config.toml
encoder_arch = "tdnn"
model = "contrastive audio-text model"
dataset = "short read English sentences (LibriTTS-R)"
train_examples = 26041
n_mels = 80
hop_length = 160
input = "mfcc"
spec_augment = true
win_length = 512
tokenizer = "char"
vocab_size = 32
loss = "softmax"
embed_dim = 384
encoder_norm = "layernorm"
encoder_activation = "relu"
encoder_depths = [9]
encoder_kernel_size = 5
encoder_stem = "single"
encoder_widths = [256]
text_encoder_causal = false
text_encoder_width = 256
text_encoder_layers = 6
text_encoder_norm = "layernorm"
text_encoder_norm_position = "pre"
text_encoder_activation = "gelu"
text_encoder_mlp_ratio = 2
text_encoder_head_dim = 64
text_encoder_fused_qkv = false
text_encoder_bias = "all"
text_encoder_qk_norm = false
text_encoder_parallel_block = false
text_encoder_inner_norm = true
text_encoder_positions = "sincos"
init = "torch_default"
residual_init = "none"
optimizer = "soap"
beta2 = 0.95
learning_rate = 0.0015
beta1 = 0.95
shampoo_beta = 0.95
eps = 1e-08
precondition_frequency = 25
max_precond_dim = 1536
one_sided = true
adamw_lr_other_params = 0.0018
max_steps = 7600
batch_size = 512
epochs = 149.4
lr_schedule = "wsd"
decay_fraction = 0.4
final_lr_fraction = 0
warmup_steps = 1520
weight_decay = 0.1
adamw_weight_decay_other_params = 0.01
Rows from block 2 of the text encoder of a small contrastive audio-text model, named by matrix and row number. Rows with one number belong to one neuron. Each number is 500 + 25 x the weight over its row's rms, rounded and kept within 0 to 999. All counts start at 0. Numbers have three digits each.
After each neuron's rows are labels from the 100 texts, of 14848, where the neuron reaches its highest value: "fires on" is the input token at the peak. Only what is clearly more common there than usual is listed. The data: short read English sentences (LibriTTS-R). In brackets: how many of the 100.
# fc1: MLP up (text_encoder.blocks.2.mlp.fc1.weight, 512x256), inputs 86-171
# fc2: MLP down (text_encoder.blocks.2.mlp.fc2.weight, 256x512, transposed), outputs 86-171

fc1.237:525511489509537520467586520512504492504486541512492541485476536509476503494460516449571500477503466481524518513451510529492528471542491525464497515508486490482478530470468472486493465537456503479531508523473496501506520514499467494472454516498488527512525463
fc2.237:466534499515513495517489492513511462452485518549535493498534476503486471500469506480502494473503518485510481470495502506519473504509475491482459522470496495490473498460469511485468504475512502469487456524529497478528484492498475495488375524541473511482506465
fires on: "e" (81)

fc1.169:537487473497478515461539523511480502500443460440509530498467539474529482499500557508508511493486481490522516464555514495473534517482425494492464464526468493464467522511504525489508525487502542510478532536516493543518469506481490470530527445513474495479511502
fc2.169:494486524502485473490453507521458483490516508498550529550565541472507537443489510499543502531512479511506496517476523506526491502488504510454517509498482533504498464500525544479454507492500503531466477466509506549514508481485508464498526488558452513496491487
fires on: "l" (70); "o" (22); "w" (8)

fc1.349:497537473510434487461530497492496497519524461499503517478534540504451507520550477507505476479518558519485508485488516496516479511482476492538532469518521477533514453558465501507504461507496521509496479486495445510529516519479477503491515484495555508517530476
fc2.349:510500519437526485497454495527485464484493439510536528499499516517527490496512491521454492488481433449533516489523496490490503534516481498506542532501489541488501482489536534486483496458535500482487492480510504502499488486468528497498512472510507478511482532
fires on: "i" (99)

fc1.97:514481543504490472526468496498471506528486474500525505499539500452506513495507493505534536476491521511485508525514489488499536469495536536543524547492491524469478498487501466512505468511504461467499547505487530504484503481486519510454484468484527491461505473
fc2.97:514457512516497534506475508509479502527453529493482519511480502456486553531489467547490473508470540463486517523525489507481495498483507527524511509503500488511454498528503477439505485441479485493452489508476478495481501512490512513560479502502495489516474484
fires on: "g" (80); "k" (14)

fc1.201:488521497496523515433494514498476521492521525508496494513535525458496526509522494458499487479499517500527505487450535492482539536511499497493546537500488493508499509538527511536518485474517527492496532520485503496549527501503480482483453523522478495469486475
fc2.201:540520476503493516474550491480531517498506505507509520499464528470550480484487512505478537478511493538495472470473508551488481463515504487467495486470443476484559520475527496512496516526464525468518496499484494477526489489480479483512511482476550530527505488
fires on: " " (100)

fc1.121:492520484512538506514500487501486520528511498474505548537572521530434496521486524478522500544490497456531506465554466528483505530458532508526460531513500526496505501476494475524480470508512508524524497488513480466505516529516492486507522492520502576515494509
fc2.121:515523500517516498463551514464503498484500505471490475495484521509486483516500504495496516530500524584482485486462500506545511505551488549513544523542492461539490515512504498482521515485524496502500515494495492455480488517496517517491540491487537473519503464
fires on: "g" (33); "h" (23); "d" (18); "o" (13)

fc1.391:507477484509478490517512429498498548492443485510498504482478514505465448511462513502489503520466519469515564490474516510530496476466511555505533466558495535465497523489464455550514496483457504519499530466488504521493517520489488532503495492515494487507520505
fc2.391:466475509477501495520459500486446530524476497458469488528504481506510483497489464442516505462477507496505528478512510497507482498524493523516474525478548527502504483480490505543539504480486493501475471480487489476496524483511505502450519520533509453517507530
fires on: "i" (71); "y" (24)

fc1.427:483512512486510452527510487503524514489511563507512495496508454491509527521488512524467499490494467513486452545498457499477502446446483484513493481521507479478495527463505514501490468535507475523497534550478505484471544497496481477468475478494552537467492464
fc2.427:469512521457500505486440470508519471558486519500534501478490500464458514508514477487486487491536494464542496502520478496510470435489481546497472536527503471475498505486512526516505462491500528530453510478524504526464549523491507521509479507473488522519514508
fires on: "g" (91)

fc1.243:523462478501482541505512528527486514494539520486522542498496528502535495536444506483514515477494533531529518496477504516461463529508502532501426544512444513511499520479498484482457500492503518530497486524528484493492520462512493506544452465535481509476505489
fc2.243:541524497521470512533505526514488466529536523512522536490480517475536487565455485474513499524487533503532535515484499501512531522495487489516477521518535527506546524481501507513484501477518501472522495497549461500511503496515475549510524524536498507537514486
fires on: "g" (29); "t" (15); "d" (11); "j" (7)

fc1.170:518503475480525551525519490478529505522531495523462508514522503507524486482517482479489518512516450489498502511519499496537495486495500498501495482528549552537531475494490532516473527490528435473508494518508538494524482488450520529478423500529496489460497465
fc2.170:484521495474556519539495547522551477497504530492480510500530499516468498511505518529501525515510488500492488464546520495489515487516495483492490484484528493483470494498496497492499505555505483500528477530521551503529466483537470499519380501545548473515475493
fires on: "<end>" (100)

fc1.130:538500475449465499480503454483523509488539524477489476461477518488528484521528517483461505505543524540516537475503518485489498471460511481497449489534440513484487467477496514461525500491479531503490522517515523516521493515466501502522486505508520434536464536
fc2.130:523510483545508507491510491503517522478524494495510498495485505514509514493500508480515484532491525528489516493524521476473480525515519482510490522497442495548495500546482532493554505511465483503534510522510542492521499484490519507470509486532515465484495530
fires on: "e" (64); "y" (33)

fc1.55:472483456486509517527517478506476487478548563539502530498484500494477507526479521483487510535441473503496531549482489481525508466529477493457548503528512515523522513464529468509536508540479518540491461500466456509475504524492511441482460476511505568520527536
fc2.55:485516493514484488510449504502533519498495542506523487482480479490497489501530479466492492498505495496535508488449504515496462458501487525513461483473520493536480516452516528465523507491508496494480522483530528492537482512494443507494500482475507518537491502
fires on: "e" (91)

fc1.113:476470499547498482547500476503494486498519516486466480531455463473480478488506501491510545480498529487529470531463491495450542495523490497480493464508498509522496470460512499516506495531493528510485495532462489479470472478463527520504440473491493484502506484
fc2.113:519474496496514531500502524512482487477490548480520532490478514490486470500472522481462465523460503539499470487487502525488508485491500491467482499488461509475524521470529479515481410517489526467538512477554487474501496445483475504507452527478482523506483458
fires on: " " (95)

fc1.120:508517475534521514535497515513528525528484511467509437479491498518529540513486493471532527460535520485480492491504490506497484516497505490497495506513505483514471499514509495475489508530483537538522508517497571511503514512479482514496483486493558531495513483
fc2.120:505517530483475462491525454480495516488506493479489515464484490522490449463498489549508505474501519533510531544490514472491523508474506517477504464500498492503530489505491521542531530487496482516522506495488515465544514476445508496506531482505477451490552520
fires on: "g" (76); "j" (12); "d" (10)

fc1.258:540476520475541540479513487516520512507514520496445495486506514483427527439523480468496478506468476485501534526495508497473520536523497529513516505507449506503526492451518458524533502591516495527529508521500511526482503514527472506505441511519484510476502464
fc2.258:522489476494489517509488469512523498477530519529509519485460565543487516513494547475502513524504518511515510514513520486505470477493508503498510513468528548525529537500498500479491474509466514529516530477513459528520480546501455471473434484527496526529512495
fires on: " " (73); "k" (27)

fc1.82:529541530496515439489507533521508528488499546446504525494423475504496511507558488518497510515481494479486515524521508499486531500529503488466504490531451514502472517475530482472465506529534484513473539523532508487498467500462475496487474497477465480501508494
fc2.82:494461499484515467489506519523486479470458512506515511497514486488485463533458551495476474503518497544459481524472535487549507502571518518503501472443487515483483492471454474464509443552486544474466515510477472470504464444502520515526430481516536498480500480
fires on: "<end>" (99)

fc1.134:480504483507557497494473506493488519493498564505516536487509487462504513517495510477462521458498506523510478514524552545501517466532484534520533504478517496493493508479495507506513478550461511509508511494529562502458500522491447468495480505535481523476498533
fc2.134:509502504496483443497506490510554491533498509511477537491490473501513495473513473500506496477490506506523461490520438496489468468525521533487504515517527510494482492513500574490511486535487499480474437495482476478520524517525500488497468540522524524500470513
fires on: "e" (55); "<end>" (36); "g" (7)

fc1.227:543581471463490511502535494528504461505500513500471448524500492509514518476521556523461539481483529498530546495518485509524461489484501539461506470511507455521479516479542531498535496484484506499530529530518526457508503499464508489516476468538545482531488542
fc2.227:513476491536512515521514534516503449493509468507520494496487482465494494487518487511524475484520495505483518449540472457486483528495483498486519471493455493509511491510501478466547456523517477495519504518508515480525488525458468499474453536523489477463490495
fires on: "e" (40); "s" (34); "x" (15); "c" (10)

fc1.299:532482487511515502475546497508541509502498474472495470508506539566491485467487531493490491521526505494472524515494451494435523527503470535452472469491504510467489483524521487548523480507462476547520470523490486494490511522503526438537480508504495526532519528
fc2.299:474458527492448534505534504500474464494463525460463524506484479509460470498507499487498492492528479509480536532453538555467531511485466517487505499547487524528478507522577489493513509466522490507508505509496488516471480529481513525493519487452522444509510485
fires on: "i" (54); "e" (25)

fc1.276:504487456469463516514546453461472451539489488510483515538483464534528511472523472510516521486470487523526516460443487505517501489470484527493474519540485464493504496512491514498484467511504506481519526491457540527482488491508529521514510490559501545471528450
fc2.276:513513491507516470509516509517501472494470512537480473492506526493511493532491496472525555530440526489500517496541488517511529497513501493543483481493542474493518507476527496538509535504534512465541504479523507492534533543507490519507503500473527520459525496
fires on: "l" (70); "u" (17); "p" (8)

fc1.416:527529500504483486515529485516533491506490468497468482511459520583491496485490510520502523490495536496548470538450489485470498520492521476492490513506512498509466531547460458471528510491464477520518523489543464517509475498481518510513495497535507478463566500
fc2.416:487509538506501553529524500455479507487514499497461544506506497508498467536505505581518549481532520515513511478513495479535501523537489464479506474507518514486482522480479530510471498510462497531465520530509513538511500519533511496545473499509504491533489476
fires on: "<end>" (55); " " (45)

fc1.191:489522489494516509491517529479504497512530523508523496498501501507482459489499493521486518518514484533494497529504498509540510517516538540500530524489547519541507463540523469537476543505513495525514503511499534516535519506492485517518389507548512558475501450
fc2.191:491508477504546491509508533514524487491490504500490500506512502497489503496495499515503507503504476492491479470500519498493511487532489498500507513496518508514474491483465481489487509556506501485513490517513525486513504464520474487508280521537520478490484495
fires on: "<end>" (100)

fc1.343:497537506455521486495528530499504475477496546496499481493513523500476571563481490506523503513511508506522455502487476472518505479516501513509490502478478460481475517514462478484496512497532504511496517502485494463481535516537482493498452518497502485496456494
fc2.343:504501507448521499488450491480510497497540525510496452488489457509488504517503456522498511472552519468515459491521534488511477439511495501477473543473503505468468505503468515508523529522505523509470476466533506491488518484514526508516396498511497473496498470
fires on: "g" (100)

fc1.346:501440486502536485507512554505465485509485467529470457513512515473543519494483505536512477482478531472480510474543432535512516498500553505482510485508543497507531513512504491537505496486505520476529527525505564494522498497507536516501466525505488529498489487
fc2.346:482474501516502485533493512496522506490518490527512505456497488490460528487519488543480501440523492523497520541537518497513522556491545505513493447471506495550486508573505499460489566508521487494504463509525506544476449507471467488488499494548492481467479513
fires on: "<end>" (75)

fc1.37:548457498497463528502531483484489531476471501498488494505504507476504524540482496482523500480533504489451479485507502530496524492506496494492484496515446488505545498491526495483494495496542500506497539538464541546482507502531499467540489514516500489496522567
fc2.37:549533508513472489517484466497494517521501509475527495508490487517535492499515480455505469509551522500473547504497524515491461511509509486500505500475440465539517534537457512507534496476497524515492506544472445519516519531538486500492537488478456483498512557
fires on: " " (38); "n" (31); "m" (27)

fc1.330:524523434468468513514511516547469465474527487481490484495491498541471502532499457448497509507516478542438518510504526498516507484488450487465482494516500511525495481525504475494535498491471511507488489513504483515510519529476445520499478508458505508503490503
fc2.330:467499564477513498546451519553495479468528477492517509504498480524520517469516484486497482493460508481471522449507503524489514503471485501533508477484477533482504481522511498505500460503509535499511513493466513539535519515523527518479472480434478496497510469
fires on: " " (72); "l" (16)

fc1.339:547484529517509506459460510503519514552485489500511507460566484515497546541504505502516496510515469439500453517484488490502539500526484528511505510495470476496503542480509475544512520486540522473443535532471473502524548492519511533476496530506516453470466535
fc2.339:543480526503514513463488478489455498486493507454493484495507476470517546532514485479484494501493519486530513555553504470489480468517553526495558490472502452447483513515500503475527499519480507482445499489491477495455516476533516507506498537486509485473488540
fires on: "g" (93)