{"train_examples": 26041, "encoder_kernel_size": 5, "text_encoder_norm": "layernorm", "text_encoder_qk_norm": false, "beta2": 0.95, "precondition_frequency": 25, "lr_schedule": "wsd"}
Rows from block 2 of the audio encoder of a small contrastive audio-text model, named by matrix and row number. Each number is 128 + 24 x the weight over its row's rms, rounded and kept within 0 to 255. All counts start at 0. Numbers have three digits each.
After each channel's rows are labels from the 100 clips, of 14848, where the channel reaches its highest value: "strongest on" is what is common among them. Only what is clearly more common there than usual is listed. The data: short read English sentences (LibriTTS-R).
# conv: width-5 conv, dilation 2 (encoder.blocks.2.conv.weight, 256x256x5, each kernel summed), inputs 128-255

conv.183:147123097134150123103130152116136099121147184123117112111142144118158172098085177115141093118129141145084135107121111109144141130130124109151133156112132122133149137119117119111143113134145117105132173129170122100130133099088179078131145122112124135124122149108146128104137062099131099084139130135091094150136092145086138157133151114095161162130129151113164158115111114154091132102138
strongest on: voice: female; the word "was"

conv.171:124081142084122152086135147122159133139150119111119139164139085167101166107122141098138125089134137092125145130140097138155159110117130120127151160120147119146123161122097102103143119113129101160130148154143100128122155157153127112123114157099077154091110139105161132093168160111108099151122113147122141118168115128123108142116185076150184193126155091127115135121181116163117123169133
strongest on: the word "not"

conv.124:115123114139121121141173104144114115124148141095118060131142129151150122137159095099061125126149136136097105099111179102127145191139130105135177125132117119111127128113098117116115113133133113119149101127133146091126093097143126107104124135159132195185091107094158118112131123134112141117114122121175181107082119113137126108145129145104120108125132102077128126102136073127102129143122
strongest on: voice: female

conv.253:112133147126135131118122147095147112127127143118156085128145126134131115106157102130120142112116095091147088112117140153126137159109150136111128156106135118139105108146134113185114182140140167126088153106122069124094125088108144145061124130124139138112093114134106136163119116104130131093099100137123106104093078081107148080149113128114116108156125127130126107097095079162132085104141
strongest on: the word "said"

conv.164:146140122124114109093135114139130139107100153114127098131176132136094102153152174108145123110125102117128119109150107118106131124096104091099141129103150114110150148125166139148119181147169144152077124138120131125120125112093110089103177140119124099081110108096135100161092133079176116073124107116154095124121132094113114147129155121142102112102131088146121155102130093167087149127152
strongest on: text has "what"

conv.248:139119097119149092127124132125129138113121141173133108129136101160142088088142139141127161117099121079169114147161095119128144130130116164132124105124187132090114140145141120138129164103111094129122119131079121103104144095131085128089139126144118127156121116135146188150129123121136132138080122149108106128135141124155097134149142103122137157112133138092097107124162127130141162148150
strongest on: the word "was"

conv.159:167140134093144103151173156121120133111122079104114125129100128128109106111119150110119118120116070158117103136106151158132102104105120106156129134115120135129138115117135174093122101113134117155123108108169146131118069097114109133142171151108102075102129136132105124112124118107128137107124109081120160123123162123102082136134176134076147118109143089183124092125131153159139163139109
strongest on: the word "to"

conv.217:158193116156107138115158139097111111137105101144111168130103156080145111114085133128124141125118117130141159172067116113136114145108138142116157145139129127138153141137090121097104116117156112111139134104133105117130133125167121132116129104112104124124096125158145143113087132143141139167125145100097094116076125064121122151134102142110098096169111117099127118149119151106141093063075
strongest on: the word "i"; voice: female

conv.236:156128107107111110144102104092117116108133125156176106131080134133124133108116108127044139155163139083166186128149175131138121121134137106130116108129135126086137131102148110129124109142097097108162146131134098082140136096131150112115078134110121118132137132140127122110124131109117164100130099096114114101119155104136096163175088063120159130133123169119144135105109104085100089131117
strongest on: the word "was"

conv.1:142120109160140085156152114088112129109129090130105134126140150126127107127152103101132182131088139121086088148132113149120132155113147119141115120114140143129144113127108112116131130112133104149122082129066148125120128071150106151124165109153140131180135098114118093114101131092109137153118148166156159131130096115160153127117119156121103160148128142115157111134103150142131148147117
strongest on: the word "you"

conv.93:164124103119121159158170160133138090138153125131102126109095107160121161124103184133153155149123141138124168132133154147123091154133167147145132142113115102148130109135098129085174108103137107087137140108107082126140150154150138103171119135139152113104165139139137132094118149188121175133149159099101125200169091141110128122133142107158155112154125132138176131144131115136112141109109
strongest on: voice: male

conv.29:157095141070072140104127127144160137086116076101117138124088140129091097127121090143110176160146152108078125092148100162085112122127143078193100103164127141123119101117079108147169155115138103107102110144151094130109134113131127122171119142147163135112150148100141107089159100141118122145070169133122127104154077154123104093124132095125143083124141094110115159120125125116141116113146
strongest on: the word "it"

conv.178:054141109090132153092153108142149144131141139127179077126134159116150138102136111132142127124128126178115140116107133097117119135093079138117088173098111105120117135141150112105170095133169110106141145138066126132151077127115158119111135116109188086135163084101143126132131080167108118106168087110092128118176089125129135110127163156111140096096109119099138131118159088145115156144157
strongest on: the word "what"

conv.174:126100117141152122137115101099126105116105112164107132134147141114151107136124096132121088114139133118097117122090090100100122155137123105136138139101126121117161142120137141139133121127131140161120106121105133127133107073094106133099135147107068083149143113122109132144144139125143127109109105092201203108120104149165110147138169158132157143116122166128098099124144148139122132107124
strongest on: the word "you"

conv.37:079112093108134114146099135128145152107161111148108114166115124129101166138133169159145108093147108132128131129147130094155109090127089123136109129159114121127126130120119128121195111106160112163130198139108086144140127127097134140135143136139129122143118123126132084113181137109136118160138103117144100119080136172154134151138108147166115115152098089134119092078174156132157190144144
strongest on: the word "come"

conv.142:174126125137113146089143142104150074132157093164120111126089117143116107117117126076112106158107121076132104137127164132115110183132146118168127140100107108134188139107084088171077144124134122140158136147117133108085126109171126131102112145126115109131139128149126154125159152117137099099105143100099156094124108094152134136125101112100150111134138128147134105131082151136128098141109
strongest on: the word "was"

conv.2:148146171107129124142183138108141180101118111141157094155114167110131135156142119172124114132133181096078161117091087121128104132150108100115121127123097121139126140142123159162120100108083128093128096148103144109100167098129116141138131120127155114138151144136143104129131119171124130148095134144134139110140141119131138119156080109148117109154165145108102119164147135129165155129114
strongest on: the word "never"

conv.230:109123134158113113092120082126110089098116119134120104142133172128085128105136176124136135145119149105126144079120104135120155163136109147116153140101134103126089144125100109112107152113139112159123160134095080100135133143116119088138142109112128206167164125124088095092131066124128082122115130119150152118124107106127122067144145156108118100117167126095103146152118115117139113120122
strongest on: the word "of"; the word "course"

conv.143:173128156128122109140113171091124108129109145135122148147130118169137088092118152131075132148122124092128127123108130113107117176101140105133139084112104108138101120113126129128102161105100115144118125113141056147080121125134125130120128099127132175131151114104104114155101143083135132109122106131141160116087103127110120174132133102131137126161137146156141131140127123151103142121118
strongest on: the word "said"

conv.194:114147094111126128121094116094128166074106097102093072118116170122110123109105138120152154092111097126130135159139103089138158077107179110093097137120114105142113106141136109138116120154141132084098121125073147129100144081114145127142120095114130129122131094104105129134114107069105125135132121144084141107163149110133116123123106122116141163119120151102136107131106114112123135099116
strongest on: the word "it"

conv.201:131129119138115124124124101101111107072149164117107088154146113152130154111162135152165129100113130135160155119152092083129123184164144132109119097137112130142139113124114091158095130116104127126162138137123128113120115145095136131146137127087145128148091136114160077140119094134107106108146116127094107150129155125112141125131088109143156102118143090117116208111117121121120092127121
strongest on: voice: female

conv.22:145102142114122084133125129068133135147102092120110183130102154138128107117098104129108168125133150122121096117113133164168099067119153139108114137117110149120117098132148109147105111082124140124127129145183111115096106146064146142143119121098152091184147100164087103110103113089104102108111132102118132139100162123144123134101088136171141123131131129175134125099104132109107111135120
strongest on: the word "not"

conv.36:158123139084093141152107118149093126144116123108126136136083118121110128148142151111124088159107134112065126135103119150111111136133114096169133126098117138154145124119069136097144100106144084121125141074111150141122120083141133106090143111152112104101182091141131138080141142132127120135115094129150130092132083113091101196145105151096154082106130150136140120148136173120095146118096
strongest on: the word "he"

conv.182:105101108182105150126169140101148152158111081118139058132136112135107125101169117103115122162134101135128102122108155122139131199167143104128151119121116100090121126125090127142094118125126132142112142129113160119120137152160097120103113103167086150176126118129148125136090171163132141108103113111146158123101139094157106120125155120109117124149128107055127169127127113136111123130114
strongest on: the word "me"

conv.173:197183116115157084159143120106118142157127108187127099112113097126122147163111159120129098134134200121101106104062117102130135119135110120152150137125129117159120128118103171074122137123112100131128111102113156149141157144131089125123189133086078128177104165121116159146138123125151096119140147119106108129112091124151183151130120147120132190126117099128126130114140107150115143158112
strongest on: voice: male

conv.211:092099125126118141124125099124143156125092111120180135134108119134144134098168122107099116123123127139102088122136139123124143123091093107139135135123126107074125120107127135122121095104168096145091178132105155170127133135131100110086154105125109094139204121118128134102107099093146143118111092130104147085147091097061096135123175198105150125119128157130089120117152128133123179162110
strongest on: the word "what"

conv.149:074068115133118137148100102149144179117139053087124101131103165122102083121089180119143133124121105123138134118152138125127125138150152099137123110158134133156158175134118120155092109099090107103146134162100144137122100112152132110133126120147167137060115105107107111131145120146111156119115129128080099141175115149118104110143117085122163151149125151092128127135144132139116116153104
strongest on: the word "it"

conv.98:081093126103111162087147118091157146149107150119134112134121126127115143144125128129149086133141144117110116131110100098121125164159113118096125109111099122118145117120120126121162108126190113118105154128104141119133118096102098151083160139148100158136140103100128087107138097117137089128156109155162151095162104126127122134143182143117109104129110106115105128134172128107113156127111
strongest on: the word "you"

conv.210:103193101144125111124122122097146120099112092151107118115118163085109086129100098139092141127145158184151122143169097100118130116134120163123111121178168076167118132125162173125089151136105095141135110121099094132139123140101126141101096123117161140108151124141124118077095131158157135125111117152155131138136129107105149130111058113152122126101124116128108121138146166101123137090106
strongest on: the word "i"

conv.185:146122117130145129127164060105103106107116118116126145153134146099149101184151144104125117129103093150099092110128156132145145202097113165113136082110076115104119147128134147116111119143121154139132112113135111106096122137122090116085113076149094105153148097114118101155106079137108072111114131119147140139155126128161124085157110130135111140116119160103111115117106133123136096099108
strongest on: the word "he"

conv.72:134150140106154138122144085115168128148132142142138097154135115152124139119112137123128134092109137147128126110129127130099121134155102144152114139119139141136132132148107134147127127140129117136137118138109177073104097132067182145100118166109160085151147155136096162139143180144150103115151137140125101118120126104126166121105163119162122116168142108108125138128171117130132119160124
strongest on: the word "him"

conv.146:164092129126131117112138127103130135110084127149132103127146102099131146122125080108124093110131103138142130133106120125102118120099068127163120139101136130119141147128107136134145131164109135156144145122073119104183083127137124111099131095155111117123126135107099133153113089157118112101164132117198141085093091118166127141145167111150109141099109121088122125126150097120103142151153
strongest on: the word "she"

conv.62:124160120077112129096134134141101149173096166149099109145132102082130173123102101136120139158160145132132131122130118148137156106108125149088124137093126127140131116165099131096167140150185100121123122109141111092118110134123122140135145094102097179157133127103161141088104122108123074091114105098124120118139123098126127093134161123120120142109155160132120113155156170128116123139141
strongest on: the word "you"; the word "was"

conv.200:153146127109134118111101141168144097122142132143155141109083118119155149114147117130149109093125184117125106122123100103133109166158145129104128093156150132140112103096128141172108138159122143132119152144141141156125142112105147146089136138146132178117110101153132106169153131127177161185140103160129057100102162115193125125154100121115121124123134142142109073101167171100071117112126
strongest on: the word "and"

conv.163:147141122151133146116143115148114127141127116178122113131100171142148134100129102093107151118114138147134121145113118123155161201124110153120139149152142115122119133110123133129099134108135136123095127130118113128126151090088088128092128151179167218217159130154096129122109133148137142123104119111210121115101157108157141113144129168138102107138118114103145095096109139137112118129137
strongest on: the word "he"

conv.239:122119132134157129134175106146134094112104091112099118133131109143116133134164146108152109133159106118127132117120111108171154164134133173119184128179125083076094131147125161132146178103144137138105144096125089113122148153073136162104113122121097166140131125148111142140086115126143131098125117131156089082120179118150155112094160140166108125132109092122124147118119154108143093106135
strongest on: the word "he"

conv.255:166121149104132063132125105068138140089123116080134121135121096099131097134094109112103101108171147111147132101122145148153105150124165127085100116082088122095144111095083104129121152134128113113142159147148153119093134093140139128133139122145125116136092134130153088148118131107125105127128113100124115065162157090127163135155084132141130112116165139123167080107166092145122119185118
strongest on: the word "was"

conv.231:124167125107080102075124133162103163142118135144097136140108182083102108110127133129117167129124091090154157129145147138149104082125154193113125099100139120173111145113094106124125128157103093127099097115103087123143104162103134114146105122113133123133074133120174132101114134125133127125100131118107080107143174128134101129114117076193116106122138127102133141088148162110111116121120
strongest on: the word "i"

conv.58:114116139165136138125118111144142120097097101111167106134091115144110130105120136122123140126138134123115125112159101104102170124086157082101112142127140076113102112136156114114116139087130142110117134133074100138150128130112113157115140113101137148116168091100113148122125117141105126120129136140102108101173121107133148108117137132106134130133130116117103176141115152096132159132119
strongest on: voice: male

conv.157:111152127133106125109102136107130098115124103103139144121115171099099123107189115113109131086152092099144148130146117107086086096123122091172101138147092121140158108110175100160116116152114084127147143132160099120144140114131150124087123143097150157119121131110110157092142139150105140088132095092132212136111129135118116164180122115137086165110121109091122148087167106121117132116119
strongest on: the word "how"

conv.190:125075131075121135103133095128142123168119107134134131105161138132158154094072141096133139158086126127123149124175142103104127111129125130140076128148122114151130154131138098109123119104142100114185092126115115143143075156117116117104154132084103092102090136122128216109143095113126106124163137126106133160114117127137116143123187134166114154073107165108103098132139154151128160123127
strongest on: the word "you"

conv.227:104140131093164145137107137147088129142089136102141101157106173114156101144123188104166072097114144112104131113134119183150099114155105139129142142097111110093140108122093170095144117127145138073098131136122126134099100109124114119100097112109141138162151115073153154113142107142114111109170069150102084118151112132125146127134101134100146142146107189113119166119145086140114140142118
strongest on: the word "was"

conv.50:126106128146141144105114094103131148111127108114160148124091125154065106173164118079133109125087142146127090155157110150123131111117149101113125137121148115116124121098162139150123150122119154155125121114099105194151133105139100085062138148129116092119154116111099172111130143077136124094127108181168096139113138111108106130139112141133131186148080127164087093118109101154109153083113
strongest on: voice: male; the word "she"